From a checkpoint of a small class-conditioned image diffusion model.
Training: adamw at rate 0.0016, 25400 steps.
Rows from block 2, named by matrix and row number. Rows with one number belong to one attention dimension. Each number is 500 + 25 x the weight over the matrix's rms, rounded and kept within 0 to 999. All counts start at 0. Numbers have three digits each.
# v: attention value (model.blocks.2.attn.v.weight, 256x256), inputs 0-51
# proj: attention output (model.blocks.2.attn.proj.weight, 256x256, transposed), outputs 0-51
v.3:500500500500500500500500500500500500500500500500500500500500500500500500500500500500500500500500499500500500500500500500500500500500500500500500500500500500
proj.3:515500492497518494501489505482500497504500497496498501455495503479504570503501499497462507494503456543492430504489463504501478514502476483497495440501504513
v.4:500500500500500500500500500500500500500500500500500500500500500500500500500500500500500500500500500500500500500500500500500500500500500500500500500500500500
proj.4:506499495497505500502496504495499501501502501500496501490498499494505551500503497501481499500500487532496434503501480506503496500504498494501499456505500502
v.5:500500500500500500500500500500500500500500500500500500500500500500500500500500500500500500500500499500500500500500500500500500500500500500500500500500500500
proj.5:534492487513533478502481517481499501527542498501496498439493507461508586508501510496455516486508419579478376501467418508508470524510432464487495399509505521
v.6:500500500500500500500500500500500500500500500500500500500500500500500500500500500500500500500500501500500500500500500500500500500500500500500500500500500500
proj.6:472495510490464522491510486520506499469466503504508505576511494535486413493496489498535492517495571431519589494530563499498523474490569532511509574492494473
v.7:500500500500500500500500500500500500500500500500500500500500500500500500500500500500500500500500501500500500500500500500500500500500500500500500500500500500
proj.7:474497505499472511498518496514502503485489505502510500559507496528489425490496493502540494508492563444513586495516562495498528481497540522506508573496497476
v.8:500500500500500500500500500500500500500500500500500500500500500500500500500500500500500500500500499500500500500500500500500500500500500500500500500500500500
proj.8:520497496503519495500487504482500497513504498502491500449495506475506573505500501499460503493502441549490422499489449504504477510501478478496494433502504514
v.9:500500500500500500500500500500500500500500500500500500500500500500500500500500500500500500500500499500500500500500500500500500500500500500500500500500500500
proj.9:525504491501530488502479505485500500517521497499491497428498505468508574503501507501461511491509433560486410502478439505509471517506453476498492428505507522
v.10:500500500500500500500500500500500500500500500500500500500500500500500500500500500500500500500500500500500500500500500500500500500500500500500500500500500500
proj.10:477502506500476509494515495514502502487486503502508500565503497530493428494500496500537493509493566443510581496518556500497526481496541526501509568496490478
v.12:500500500500500500500500500500500500500500500500500500500500500500500500500500500500500500500500499500500500500500500500500500500500500500500500500500500500
proj.12:517501494503525491504482502481499501515506501501498495442496504475504571508499503499458507497502442550486416501488447499500470516503475484494494432506509517
v.13:500500500500500500500500500500500500500500500500500500500500500500500500500500500500500500500500500500500500500500500500500500500500500500500500500500500500
proj.13:483501507498479506498516499517498504492499503500509502554501494526493433496498495501544494501499549451507581499510547500498529490502523519501505563493491484
v.14:500500500500500500500500500500500500500500500500500500500500500500500500500500500500500500500500500500500500500500500500500500500500500500500500500500500500
proj.14:483499501499484505497515499513497503496500501502502503528501498518498446494497500499528500504494537463507569501503537497499519489497517513499506553498497489
v.15:500500500500500500500500500500500500500500500500500500500500500500500500500500500500500500500500499500500500500500500500500500500500500500500500500500500500
proj.15:515498497501516497505492505488499500500500498499496499474498505483499556505503499496472502498503468541496435505494472505503485508504484490501499447500506512
v.16:500500500500500500500500500500500500500500500500500500500500500500500500500500500500500500500500499500500500500500500500500500500500500500500500500500500500
proj.16:519498494503516494504491501487503500506504500500496497483500504482500563500504500500472505498504471540493422500495464500500492508501484487496497443504506509
v.17:500500500500500500500500500500500500500500500500500500500500500500500500500500500500500500500500500500500500500500500500500500500500500500500500500500500500
proj.17:491498507500486502499510495511501499501496500500503503529506497510495447500500499500523499500499530466506563501500532498503515496497508510505507550500495489
v.18:500500500500500500500500500500500500500500500500500500500500500500500500500500500500500500500500500500500500500500500500500500500500500500500500500500500500
proj.18:514502499503515493503481504488501502505499501500495497462498505477505560500502504499460507495507458547491428503493465500502483512505479491499498438505504513
v.19:500500500500500500500500500500500500500500500500500500500500500500500500500500500500500500500500499500500500500500500500500500500500500500500500500500500500
proj.19:522504495502524488501487505481500499509505497498498500442496507471509568503503501498455507498507443553490417500486450500504472512505470477496491432507507521
v.20:500500500500500500500500500500500500500500500500500500500500500500500500500500500500500500500500501500500500500500500500500500500500500500500500500500500500
proj.20:470496511492465513496516490517499499475472504504510499575503491537487423493494495500539487512492571439513591498521570494496529481496553532505511578494495471
v.21:500500500500500500500500500500500500500500500500500500500500500500500500500500500500500500500500499500500500500500500500500500500500500500500500500500500500
proj.21:515500496500515494502489502490503497503505498496495496460497500477503562503499503497467505501503454547491431503491465501500480512499478486497494441500503515
v.22:500500500500500500500500500500500500500500500500500500500500500500500500500500500500500500500500500500500500500500500500500500500500500500500500500500500500
proj.22:477503508497475508500517494515500498490492501503506504557505497528493431490499493498544491508497563446509582501518555500498529484500536518500511566495495477
v.23:500500500500500500500500500500500500500500500500500500500500500500500500500500500500500500500500499500500500500500500500500500500500500500500500500500500500
proj.23:522502496500528491505482505483503496510515495496491498460492504473505589504504505499454510491507442566482395506485438504505478516505458472497496420504503512
v.24:500500500500500500500500500500500500500500500500500500500500500500500500500500500500500500500500499500500500500500500500500500500500500500500500500500500500
proj.24:520502491499525486502481507483500500516513500498496497438492504469508575510501505496456509496504436558486415505483439504506474519500462479494494433506509524
v.25:500500500500500500500500500500500500500500500500500500500500500500500500500500500500500500500500501500500500500500500500500500500500500500500500500500500500
proj.25:484496505497482509497514496511503500496497502501503501537507494512492428498498500497530496503496533455509573496508540496502513489498519515505502551500494487
v.26:500500500500500500500500500500500500500500500500500500500500500500500500500500500500500500500500501500500500500500500500500500500500500500500500500500500500
proj.26:480500505497477509496517493517497504486496501503504499557504495523492427491501498500547491508495558449510588495512551499493527488496532523502508570496491478
v.27:500500500500500500500500500500500500500500500500500500500500500500500500500500500500500500500500499500500500500500500500500500500500500500500500500500500500
proj.27:529504490507528484506486509480499497520524497500493497431493507468513576505499509497463511493505433563487408504481434504504468516502448474499494422508506522
v.28:500500500500500500500500500500500500500500500500500500500500500500500500500500500500500500500500501500500500500500500500500500500500500500500500500500500500
proj.28:468502508494469513500519487520497504476477500505505500546508489533492406493499492501551488514494571421521623499526578492494524485495558534506504599496492483
v.29:500500500500500500500500500500500500500500500500500500500500500500500500500500500500500500500500499500500500500500500500500500500500500500500500500500500500
proj.29:542493485512543470508485520473495501538558495487495495422485518449517572507509497498452512477497417602479368501456397515509463530520406452481492394507505534
v.30:500500500500500500500500500500500500500500500500500500500500500500500500500500500500500500500500499500500500500500500500500500500500500500500500500500500500
proj.30:527502491499530489503482511480501501519518501499493497439498504474506574507500508495461505496507437554489410505478440500504469516500461473497492431503509521
v.31:500500500500500500500500500500500500500500500500500500500500500500500500500500500500500500500500501500500500500500500500500500500500500500500500500500500500
proj.31:478503505500478511500517494514498501485493500504505503554506493528494429494496499499545492504498557448510584501514553495498530484495530516501507569493497484
v.33:500500500500500500500500500500500500500500500500500500500500500500500500500500500500500500500500501500500500500500500500500500500500500500500500500500500500
proj.33:482497506501479510497514497517498498494497500501502503550508501516493417498499501500531495503493531431515600496510550495494516486498516522502507573500492492
v.34:500500500500500500500500500500500500500500500500500500500500500500500500500500500500500500500500501500500500500500500500500500500500500500500500500500500500
proj.34:480501507498463515496521487524499503487494504502506504570512494524496400495499498499536494510495545423517595498516558497492524479493529532510507575499488481
v.35:500500500500500500500500500500500500500500500500500500500500500500500500500500500500500500500500500500500500500500500500500500500500500500500500500500500500
proj.35:522499492499532478503480511480498498518512499497495500425488505477510603509498501498463510488509451584485395506484438504506475524509461468485496422505508520
v.36:500500500500500500500500500500500500500500500500500500500500500500500500500500500500500500500500500500500500500500500500500500500500500500500500500500500500
proj.36:522504494502533480504482513476498501510511497498491501430494501477507603509498503494464503487510453580484399506488438506505471526511462470492491430504511517
v.37:500500500500500500500500500500500500500500500500500500500500500500500500500500500500500500500500501500500500500500500500500500500500500500500500500500500500
proj.37:481501510494466518496518490518498503483486504500507499572509497527487396491498494501536494512491548415520595499515561498497523475493539529509505574496493480
v.38:500500500500500500500500500500500500500500500500500500500500500500500500500500500500500500500500501500500500500500500500500500500500500500500500500500500500
proj.38:479499509500470513495520488521496502487497502500509502571509495526492402497498497500542497512496539424517605498516573496493522473494530532515505579497487484
v.39:500500500500500500500500500500500500500500500500500500500500500500500500500500500500500500500500500500500500500500500500500500500500500500500500500500500500
proj.39:478501503501474509494521490513496502490501505499502501555506494518493411499501498499529496506492529421512606500510556496497521481500517525506503579496494489
v.40:500500500500500500500500500500500500500500500500500500500500500500500500500500500500500500500500499500500500500500500500500500500500500500500500500500500500
proj.40:522500498502526492504485506488501497507499497501493499457495504490502578503499498501472499495511477571486398500490454502505484515505492477498495426503504505
v.41:500500500500500500500500500500500500500500500500500500500500500500500500500500500500500500500500499500500500500500500500500500500500500500500500500500500500
proj.41:518502495498523489506486504490502502508503500496493498450497505483504582505499502502468501494509473576483394504493449504505481514500491473491497425505507507
v.42:500500500500500500500500500500500500500500500500500500500500500500500500500500500500500500500500499500500500500500500500500500500500500500500500500500500500
proj.42:521503493498530491505483509484501499510505496496498498445495504480507591502503503499466505494504472571488400503488442502503479520507479469493496430503509511
v.43:500500500500500500500500500500500500500500500500500500500500500500500500500500500500500500500500499500500500500500500500500500500500500500500500500500500500
proj.43:524499496504536481503482511477502495515517494495493501420489507478509606504505504498460503485505451582482397501484434504510468526511459469484495420503512520
v.44:500500500500500500500500500500500500500500500500500500500500500500500500500500500500500500500500499500500500500500500500500500500500500500500500500500500500
proj.44:517499488503533480503488509483504499515505497499496497432488503474512602504502503499461504492507457580486406501484447506508471520507463468487494425504508514
v.45:500500500500500500500500500500500500500500500500500500500500500500500500500500500500500500500500501500500500500500500500500500500500500500500500500500500500
proj.45:474501504497468517492520489526496503484492501502505503577508496524490398497500496503543495512495550415520598492520562492492526474489540535514507579499487485
v.46:500500500500500500500500500500500500500500500500500500500500500500500500500500500500500500500500499500500500500500500500500500500500500500500500500500500500
proj.46:523500491501540482503480517475501499519511495496491499420493503474507603504503506496463505490511448584482400503484433503503469526509462464484491419503509522
v.47:500500500500500500500500500500500500500500500500500500500500500500500500500500500500500500500500499500500500500500500500500500500500500500500500500500500500
proj.47:523502491501534485504480512481500502517513496496491502424492505479508604507501501496463503490507453581480403503480435504506473528504464468488491423504510515
v.48:500500500500500500500500500500500500500500500500500500500500500500500500500500500500500500500500501500500500500500500500500500500500500500500500500500500500
proj.48:477500505499466514493518487522503503484492501501508504569511499526496396494499494506539496507496543423516605498518562498495524479490532528509504576499491481
v.49:500500500500500500500500500500500500500500500500500500500500500500500500500500500500500500500500501500500500500500500500500500500500500500500500500500500500
proj.49:474498510495465518496519489527499501486491506503507503578510499528493392491500499500538492510488550417517603497518568493492532476490536533510510577495493479
v.50:500500500500500500500500500500500500500500500500500500500500500500500500500500500500500500500500501500500500500500500500500500500500500500500500500500500500
proj.50:480499512499464521496516487520498498484487504505511503573508496525493401495498497501535494510493547419517596499515561494498530473493537531514506577495489481
v.51:500500500500500500500500500500500500500500500500500500500500500500500500500500500500500500500500499500500500500500500500500500500500500500500500500500500500
proj.51:523503489500537485506480509481499501516511499495490498425487503474509599508498506496464508488512452584481403506486436502504475527510463466486493422504507515
v.52:500500500500500500500500500500500500500500500500500500500500500500500500500500500500500500500500500500500500500500500500500500500500500500500500500500500500
proj.52:520497493499531488501477514476499501511508495497490499431493507478506598507500503498458506491510460577481398506484440506504475523505471471492494423506511514
v.53:500500500500500500500500500500500500500500500500500500500500500500500500500500500500500500500500500500500500500500500500500500500500500500500500500500500500
proj.53:523501493497523486504483508483505499512501500502495497444495503485506593501504498494471506493508466577483395505493440506502477520500479474490492427501504510
v.54:500500500500500500500500500500500500500500500500500500500500500500500500500500500500500500500500499500500500500500500500500500500500500500500500500500500500
proj.54:522502493499533484506482513479501502514505493500491499422493505475510603504501503498459506488506458578486398504487438507506474528507466473485496425500511514
v.55:500500500500500500500500500500500500500500500500500500500500500500500500500500500500500500500500501500500500500500500500500500500500500500500500500500500500
proj.55:478501509497466514493521489524496500485496504504508499571511499522495400493497495505538494511490544420514601499513565495495525480492527534513509579500489482
v.56:500500500500500500500500500500500500500500500500500500500500500500500500500500500500500500500500501500500500500500500500500500500500500500500500500500500500
proj.56:482500507500463518494517486519501503487487501504507498575511498522491400496496497503537496509487549423515596496513558495498525476495542534513505577498491484
v.57:500500500500500500500500500500500500500500500500500500500500500500500500500500500500500500500500500500500500500500500500500500500500500500500500500500500500
proj.57:524497494501533485508481514475501496512504495499494498427493507479507605506500504495458509491506454579485401505487438507508474526509468471488492425502511520
v.58:500500500500500500500500500500500500500500500500500500500500500500500500500500500500500500500500499500500500500500500500500500500500500500500500500500500500
proj.58:521500497503535488506476512475503500512506495498493497433492507474509597504505505498461508490510459578483400505483435507508473523508469470492493425505511518
v.59:500500500500500500500500500500500500500500500500500500500500500500500500500500500500500500500500501500500500500500500500500500500500500500500500500500500500
proj.59:477499509495465517495516486524500499490492503503510500568507496523489396494502500504538497511494547420516601497516557499491529473490536529512508574500488481
v.60:500500500500500500500500500500500500500500500500500500500500500500500500500500500500500500500500499500500500500500500500500500500500500500500500500500500500
proj.60:527500493502525488504483511482503498508505498497492502439489501484504588501502502498467505494503467577483392501490439503501480518503481474491494423501505508