From a checkpoint of a small class-conditioned image diffusion model.
Model: patch size [4, 4], width 256.
Training: 25400 steps, batches of 128.
Data: trained on telescope images of galaxies (Galaxy Zoo DECaLS), 88335 training examples, 36.8 epochs.
Rows from block 2 of a small class-conditioned image diffusion model, named by matrix and row number. Rows with one number belong to one neuron. Each number is 128 + 24 x the weight over its row's rms, rounded and kept within 0 to 255. All counts start at 0.
After each neuron's rows are labels from the 100 images, of 14976 (inputs lightly noised), where the neuron reaches its highest value: "place" is the part of the image that holds the peak. Only what is clearly more common there than usual is listed. The data: telescope images of galaxies (Galaxy Zoo DECaLS).
# fc1: MLP up (model.blocks.2.mlp.fc1.weight, 512x256), inputs 128-255
# fc2: MLP down (model.blocks.2.mlp.fc2.weight, 256x512, transposed), outputs 128-255

fc1.121 [136 128 118 128 128 128 128 128 128 128   0 125 129 128 113  58 128   0 174 129 128 128 128 128 128 128 159 128 128  41 128 128 128 128 129 128 128 128 128 128 128 128 128 128 136 128 128  24 128 128 126 128 128 128 178 128 128 127 128 128 128 128 161 128 128 128 128 121 114 128 128 128 158 162  91 128 128 128 128 128 127 128 128 128 128 128 132 128 128 128 128 128 128 128 128 129 128 128 128  59 128 188 128 128 128 128 128 128  65 128 128 128  75 127 128 128 128 148 132 128 128 128 128 128 128 128 128 129]
fc2.121 [131 110 116 125 124 131 126 130 126 170 101 128 126 128 144 126 122  96 117 177 130 133 134 152 147 177 126 120 105 158 168  76 131 133 115 119 115 124 131 125 141 128  80  45  95 125 125 124 131 113  83 126 136 111 107 128 113 136 134 126  92 146 132 128 130 132  93 128 130 115 138 139  97 109 124 145  97 183 187 127 138 127 120 130 132 144 118 133 123 132 150 125 140  63 154  98 105 133 124 123 131 138 150 187 116 120 126 119 130  68 124 128 121 160 138 128 145 119 129 134 131 140 142 106 126 125 127 125]
place: top centre

fc1.370 [251 128 124 128 128 129 128 128 128 128   0 128 128 128 113 116 129  53 184 128 128 128 128 128 128 145 194 128 128  94 128 128 128 131 130 128 128 128 128 128 128 126 128 128 133 128 128   0 128 128 128 128 128 128 129 128 128 127 128 128 129 129 141 128 132 128 128 119  66 128 128 127 135 153 102 127 128 128 128 128 145 128 128 128 132 123 133  64 128 128 128 128 128 127 128 130 128 128 129  38 128 151 128 130 128 128 128 129  80 128 126 128 121 127 128 129 128 157 151 128 128 128 129 128 127 128 129 129]
fc2.370 [127 109 130 119 126 144 127 128 128 130  20 133 126 123 137 131 127  91 123 140 132 126 122 128   0 145 130 114 124 128 153 106 128 130 141 124 115 126 137 129 131 127 129  79 116 125 115 126 127 118 107 129 156 128 135 187 122 127 134 127 104 132 124 133 134 142 129 128 128 122 139 122 104 124 123 132 125 161 135 124 127 129 125 150 134 139 122 128 118 126 140 127 131  41 144 116 121 127 125 131 122 155 141 135 140 132 125 141 126 123 121 132 137 141 144 130 168 123 136 130 131 144 123 126 166 128 126 126]
place: middle right

fc1.260 [239 128 128 128 128 128 128 128 128 128   0 127 128 128 128 125 128  55 222 128 128 128 128 128 128 128 205 128 128 128 128 128 127 157 130 128 128 128 128 129 128 128 128 129 143 128 128  75 128 128 128 128 128 128 128 128 127 128 128 128 128 128 131 128 147 128 128 118  97 128 128 128 168 129  67 128 128 128 128 128 134 128 128 128 135 128 128 119 128 128 128 128 125 127 128 129 128 128 137  38 128 138 128 129 128 128 129 128  26 128 128 128 127 127 128 125 128 183 167 128 128 128 129 128 127 128 128 129]
fc2.260 [127 114 124 123 123 140 128 129 126 128  92 129 124 128 134 129 129 103 132 140 137 125 139 129 107 140 123 123 124 127 157 119 131 130 128 126 113 123 133 131 134 129 127 116 119 127 118 125 128 121 110 125 131 131 139 159 111 126 131 127 124 129 122 138 129 139 128 131 126 126 132 125 116 110 120 135 124 160 129 124 136 130 126 147 129 130 126 127 122 128 134 127 134  53 144 110 125 130 124 132 114 149 143 149 137 128 127 137 125 125 126 129 122 128 137 129 144 125 129 129 131 140 128 126 153 127 127 123]
place: bottom left

fc1.11 [192 128 120 128 128 128 128 128 128 128   0 126 128 128 124  76 128   0 190 129 128 128 128 128 128 128 158 128 128  70 128 128 128 128 129 128 128 128 128 128 128 127 128 128 152 128 128  19 128 128 119 128 128 128 170 128 128 128 128 128 128 128 151 128 128 128 128 112  82 128 128 128 140 157  86 128 128 128 128 128 127 128 128 128 129 128 129 128 128 128 128 128 128 128 128 129 128 128 128  57 128 172 128 128 128 128 128 128  56 128 128 128  83 127 128 128 128 157 128 128 128 128 129 128 128 128 128 129]
fc2.11 [129 113 124 123 125 135 127 129 126 157  92 129 123 128 143 128 124  94 120 175 132 130 134 144 137 187 129 116 110 150 163  87 130 133 122 122 117 123 131 124 139 128  85  68  96 125 121 123 128 116  84 127 143 118 122 139 109 132 133 127  87 144 126 127 134 134 104 129 133 113 136 132 101 119 124 142 110 177 168 125 135 128 122 131 133 146 121 130 119 129 146 126 138  67 149 101 109 131 125 124 128 140 145 170 122 121 126 125 129  90 124 128 125 152 138 129 147 122 130 133 132 144 136 111 127 125 127 126]
place: top centre

fc1.386 [182 128 127 128 128 129 128 128 128 128   0 128 128 127  97  47 128  83 133 128 128 126 128 128 128 206 128 128 128  84 128 128 126 149 129 128 127 128 129 129 128 127 128 128 130 128 128   4 128 128 128 128 128 128 133 128 128 128 128 128 128 129 136 128 128 128 127 126  24 128 131 127 146 147 111 127 128 128 128 128 136 128 128 128 128 128 129 128 128 128 127 128 128 127 128 129 128 128 128  50 128 195 128 129 128 128 128 129 127 128 128 128  98 128 128 129 128 167 178 128 128 128 129 128 128 128 128 128]
fc2.386 [140 107 126 121 127 145 127 115 130 124  72 131 128 125 138 131 110 112 100 161 131 129 124 126 122 242 133 123 121 120 178 114 121 143 145 124 109 129 132 133 133 122 131  54 118 100 103 124 131 117  78 147 149 119 131 149 127 133 137 124  84 151 133 130 144 148 135 126 125 128 150 140 102 101 108 128 122 147 131 123 127 128 112 146 133 127 120 131 117 126 143 127 128  48 156 133 109 130 126 128 113 146 149 143 148 136 122 137 127 126 124 128 147 160 155 130 135 123 130 140 129 141 134 125 127 130 125 124]
place: middle right

fc1.127 [255 128 127 128 128 128 128 128 128 128   0 128 128 127 128 123 128  45 202 128 128 128 128 128 128 128 206 128 128 128 128 128 127 137 130 128 128 128 128 129 128 128 128 128 134 128 128  54 128 128 128 128 128 128 128 128 127 128 128 128 128 128 131 128 138 128 128 116  57 128 128 128 147 129  77 127 128 128 128 128 127 128 128 128 135 128 128  97 128 128 128 128 128 127 128 128 128 128 143  27 128 155 128 129 128 128 128 129  37 128 128 129 119 127 128 122 128 185 178 128 128 128 129 128 127 128 128 129]
fc2.127 [127  99 124 115 122 151 128 128 125 127  65 131 121 129 136 133 128  83 128 153 147 121 146 128 100 161 120 117 121 125 197 112 129 135 127 123 104 118 135 135 140 127 123 113 111 124 103 126 128 113  50 127 146 126 144 184 103 125 135 126 112 134 118 145 132 152 128 129 126 129 135 121  98  92 118 137 126 186 132 118 137 129 121 150 129 134 126 128 113 126 137 126 134  24 163 106 114 130 122 135 102 170 147 164 149 133 122 143 123 123 124 131 124 130 147 129 162 121 129 135 134 148 127 121 153 126 126 117]
place: bottom left

fc1.410 [171 128 121 128 128 128 128 128 128 128   0 125 128 127 128 128 128  68 255 128 128 128 128 128 128 128 210 128 128 128 128 128 128 156 129 128 128 127 128 131 128 128 128 128 139 127 128  94 128 128 128 128 128 127 128 128 128 128 128 128 127 128 129 128 129 128 128 126 128 128 128 129 182 128   4 128 128 128 128 128 128 128 128 128 129 127 127 128 128 128 128 128 128 128 128 129 128 129 128  62 128 128 128 128 128 128 130 128   0 128 128 128 128 128 128 123 128 188 148 128 128 128 129 129 127 128 128 128]
fc2.410 [131 105 109 125 117 148 128 128 127 125  94 125 123 134 128 130 129  98 130 150 141 127 139 132 113 153 124 119 127 124 181 107 130 136 119 124 111 125 133 137 134 124 116 105  95 126 113 122 127 118  82 127 129 125 141 255 109 127 131 127 124 133 120 134 129 150 128 129 127 125 131 137 119 110  69 136 126 180 126 120 150 125 127 139 128 126 125 126 110 125 129 126 133  98 155 108 111 130 126 138 114 136 141 149 142 133 127 143 125 130 126 131 120 134 137 128 138 121 129 136 130 151 128 121 135 127 127 121]
place: bottom left

fc1.273 [249 128 124 128 128 129 128 128 128 128   0 128 128 128 115 116 129  59 176 128 128 128 128 128 128 154 188 128 128 103 128 128 127 128 130 128 128 128 128 128 128 122 128 128 134 128 128   0 128 128 128 128 128 128 129 128 128 127 128 128 129 129 139 128 131 128 128 119  53 128 128 127 133 156 102 127 128 128 128 128 146 128 128 128 132 120 132  54 128 128 127 128 128 127 128 131 128 128 131  33 128 151 128 130 128 128 128 129  86 128 126 128 119 127 128 129 128 159 150 128 128 128 129 128 127 128 128 129]
fc2.273 [128 107 130 118 126 144 128 127 129 129  27 133 126 122 137 132 127  92 119 142 135 123 122 127   0 146 129 115 126 126 159 108 127 132 139 124 113 126 136 130 134 127 130  71 117 123 114 125 127 119 100 130 156 128 135 186 125 127 134 126  97 138 123 134 136 145 129 128 128 126 139 120 101 123 122 131 128 156 132 123 126 130 124 154 134 140 123 127 117 124 138 126 129  40 146 118 121 128 124 131 119 159 139 131 143 134 125 144 124 126 118 132 141 144 145 130 169 123 138 131 131 143 124 126 174 128 128 124]
place: middle right

fc1.311 [252 128 125 128 128 129 128 128 128 128   0 128 128 128 114 118 129  55 183 128 128 128 128 128 128 143 195 128 128  99 128 128 127 128 130 128 128 128 128 128 128 128 128 128 133 128 128   0 128 128 128 128 128 128 129 128 128 127 128 128 129 129 141 128 132 128 128 119  62 128 128 127 134 151 100 127 128 128 128 128 144 128 128 128 131 124 133  59 128 128 128 128 128 127 128 131 128 128 129  36 128 151 128 130 128 128 128 129  79 128 126 128 121 127 128 129 128 157 151 128 128 128 129 128 127 128 128 129]
fc2.311 [127 106 130 118 126 145 127 128 128 129  24 132 126 123 137 132 128  90 123 141 134 125 124 127   0 145 129 116 125 127 155 105 128 130 139 125 114 126 138 129 133 127 129  79 115 125 115 126 127 118 104 129 157 128 135 187 122 127 134 127 104 134 124 133 135 144 128 128 129 124 138 121 104 123 122 132 126 162 135 123 127 130 124 150 134 140 123 127 118 125 139 127 130  39 144 115 121 128 124 132 121 158 140 134 141 133 125 142 124 122 119 132 137 142 144 130 171 124 136 131 130 142 125 126 178 128 127 125]
place: middle right

fc1.490 [255 128 121 128 128 129 128 128 128 128   0 126 128 128 128 100 128  45 139 128 128 128 128 128 128 137 135 128 128  97 128 128 128 128 129 128 128 128 128 128 128 128 128 128 131 128 128   0 128 128 128 128 128 128 135 128 128 128 128 128 129 128 139 128 135 128 128 118  40 128 128 127 128 151 121 127 128 128 128 128 129 128 128 128 130 128 158 121 128 128 127 128 127 128 128 129 128 128 128  54 129 143 128 130 128 128 128 129 127 128 127 128 123 127 128 128 128 169 142 128 128 128 129 128 128 128 128 129]
fc2.490 [123 102 135 110 126 143 128 121 133 148  59 132 127 114 143 130 119 103 100 154 138 118 122 126 120 160 123 129 122 135 169 108 131 138 127 121 106 129 142 131 144 127 135  65 122 109 104 121 126 116  75 130 158 124 125 168 125 126 138 127  68 133 121 136 134 149 125 132 121 130 134 121  72 122 118 137 118 164 152 119 126 131 115 151 136 131 119 128 122 123 151 126 136  82 167 126 115 130 119 123 125 158 145 116 151 136 125 132 121 109 121 137 161 155 147 129 156 117 138 132 132 135 156 120 127 127 123 121]
place: middle right

fc1.496 [255 128 126 128 128 128 128 128 128 128   0 128 128 127 127 120 128  46 202 128 128 128 128 128 128 128 210 128 128 128 128 128 127 136 130 128 128 128 128 129 128 128 128 128 135 128 128  46 128 128 128 128 128 128 128 128 127 128 128 128 128 128 132 128 137 128 128 116  62 128 128 128 146 129  76 127 128 128 128 128 127 128 128 128 134 128 128  93 128 128 128 128 128 127 128 128 128 128 142  27 128 156 128 129 128 128 128 129  38 128 128 129 121 127 128 121 128 183 176 128 128 128 129 128 127 128 128 129]
fc2.496 [127  97 125 116 122 153 127 128 125 127  62 133 121 128 135 133 129  82 129 153 146 123 146 128  97 161 122 117 122 126 195 113 130 136 128 123 104 118 136 135 140 128 122 110 111 124 103 125 128 114  58 127 148 127 145 193 103 127 136 126 110 133 118 143 133 151 128 129 128 129 136 121 100  97 116 137 125 183 134 118 134 130 121 151 130 135 127 128 112 127 137 126 133  30 165 103 115 131 121 135 102 169 146 159 149 132 122 144 122 121 123 132 124 131 146 129 164 121 130 134 133 147 126 121 171 127 128 117]
place: bottom left

fc1.323 [220 128 128 128 128 128 128 127 128 128   0 126 128 128 128 128 127  79 255 131 128 128 128 127 128 128 178 128 128 128 128 128 126 172 130 128 127 128 128 132 128 128 129 128 147 128 128  90 128 128 128 128 128 128 129 126 127 127 128 128 128 128 129 128 137 129 128 120 116 128 128 128 163 130  94 128 127 128 128 128 128 128 128 128 134 121 128 121 128 128 128 128 126 120 128 130 128 129 131  44 128 134 128 129 128 128 128 128   5 128 128 128 126 128 128 125 128 196 158 128 128 128 128 129 127 128 128 130]
fc2.323 [129 136 126 126 125 134 128 128 127 127 111 127 127 139 130 129 128 118 132 135 131 126 132 128  76 133 126 124 127 127 140 124 129 129 129 127 121 128 131 130 130 127 131 121 124 128 123 126 128 125 122 126 132 137 141 168 117 127 130 127 126 128 125 135 130 135 129 129 126 127 129 127 124 124 124 132 126 143 126 126 129 130 128 140 129 128 126 127 122 129 130 128 132  81 138 121 128 129 126 130 117 135 137 140 132 129 127 133 127 128 127 125 127 127 131 129 134 127 130 129 129 137 127 128 130 128 125 126]
place: bottom left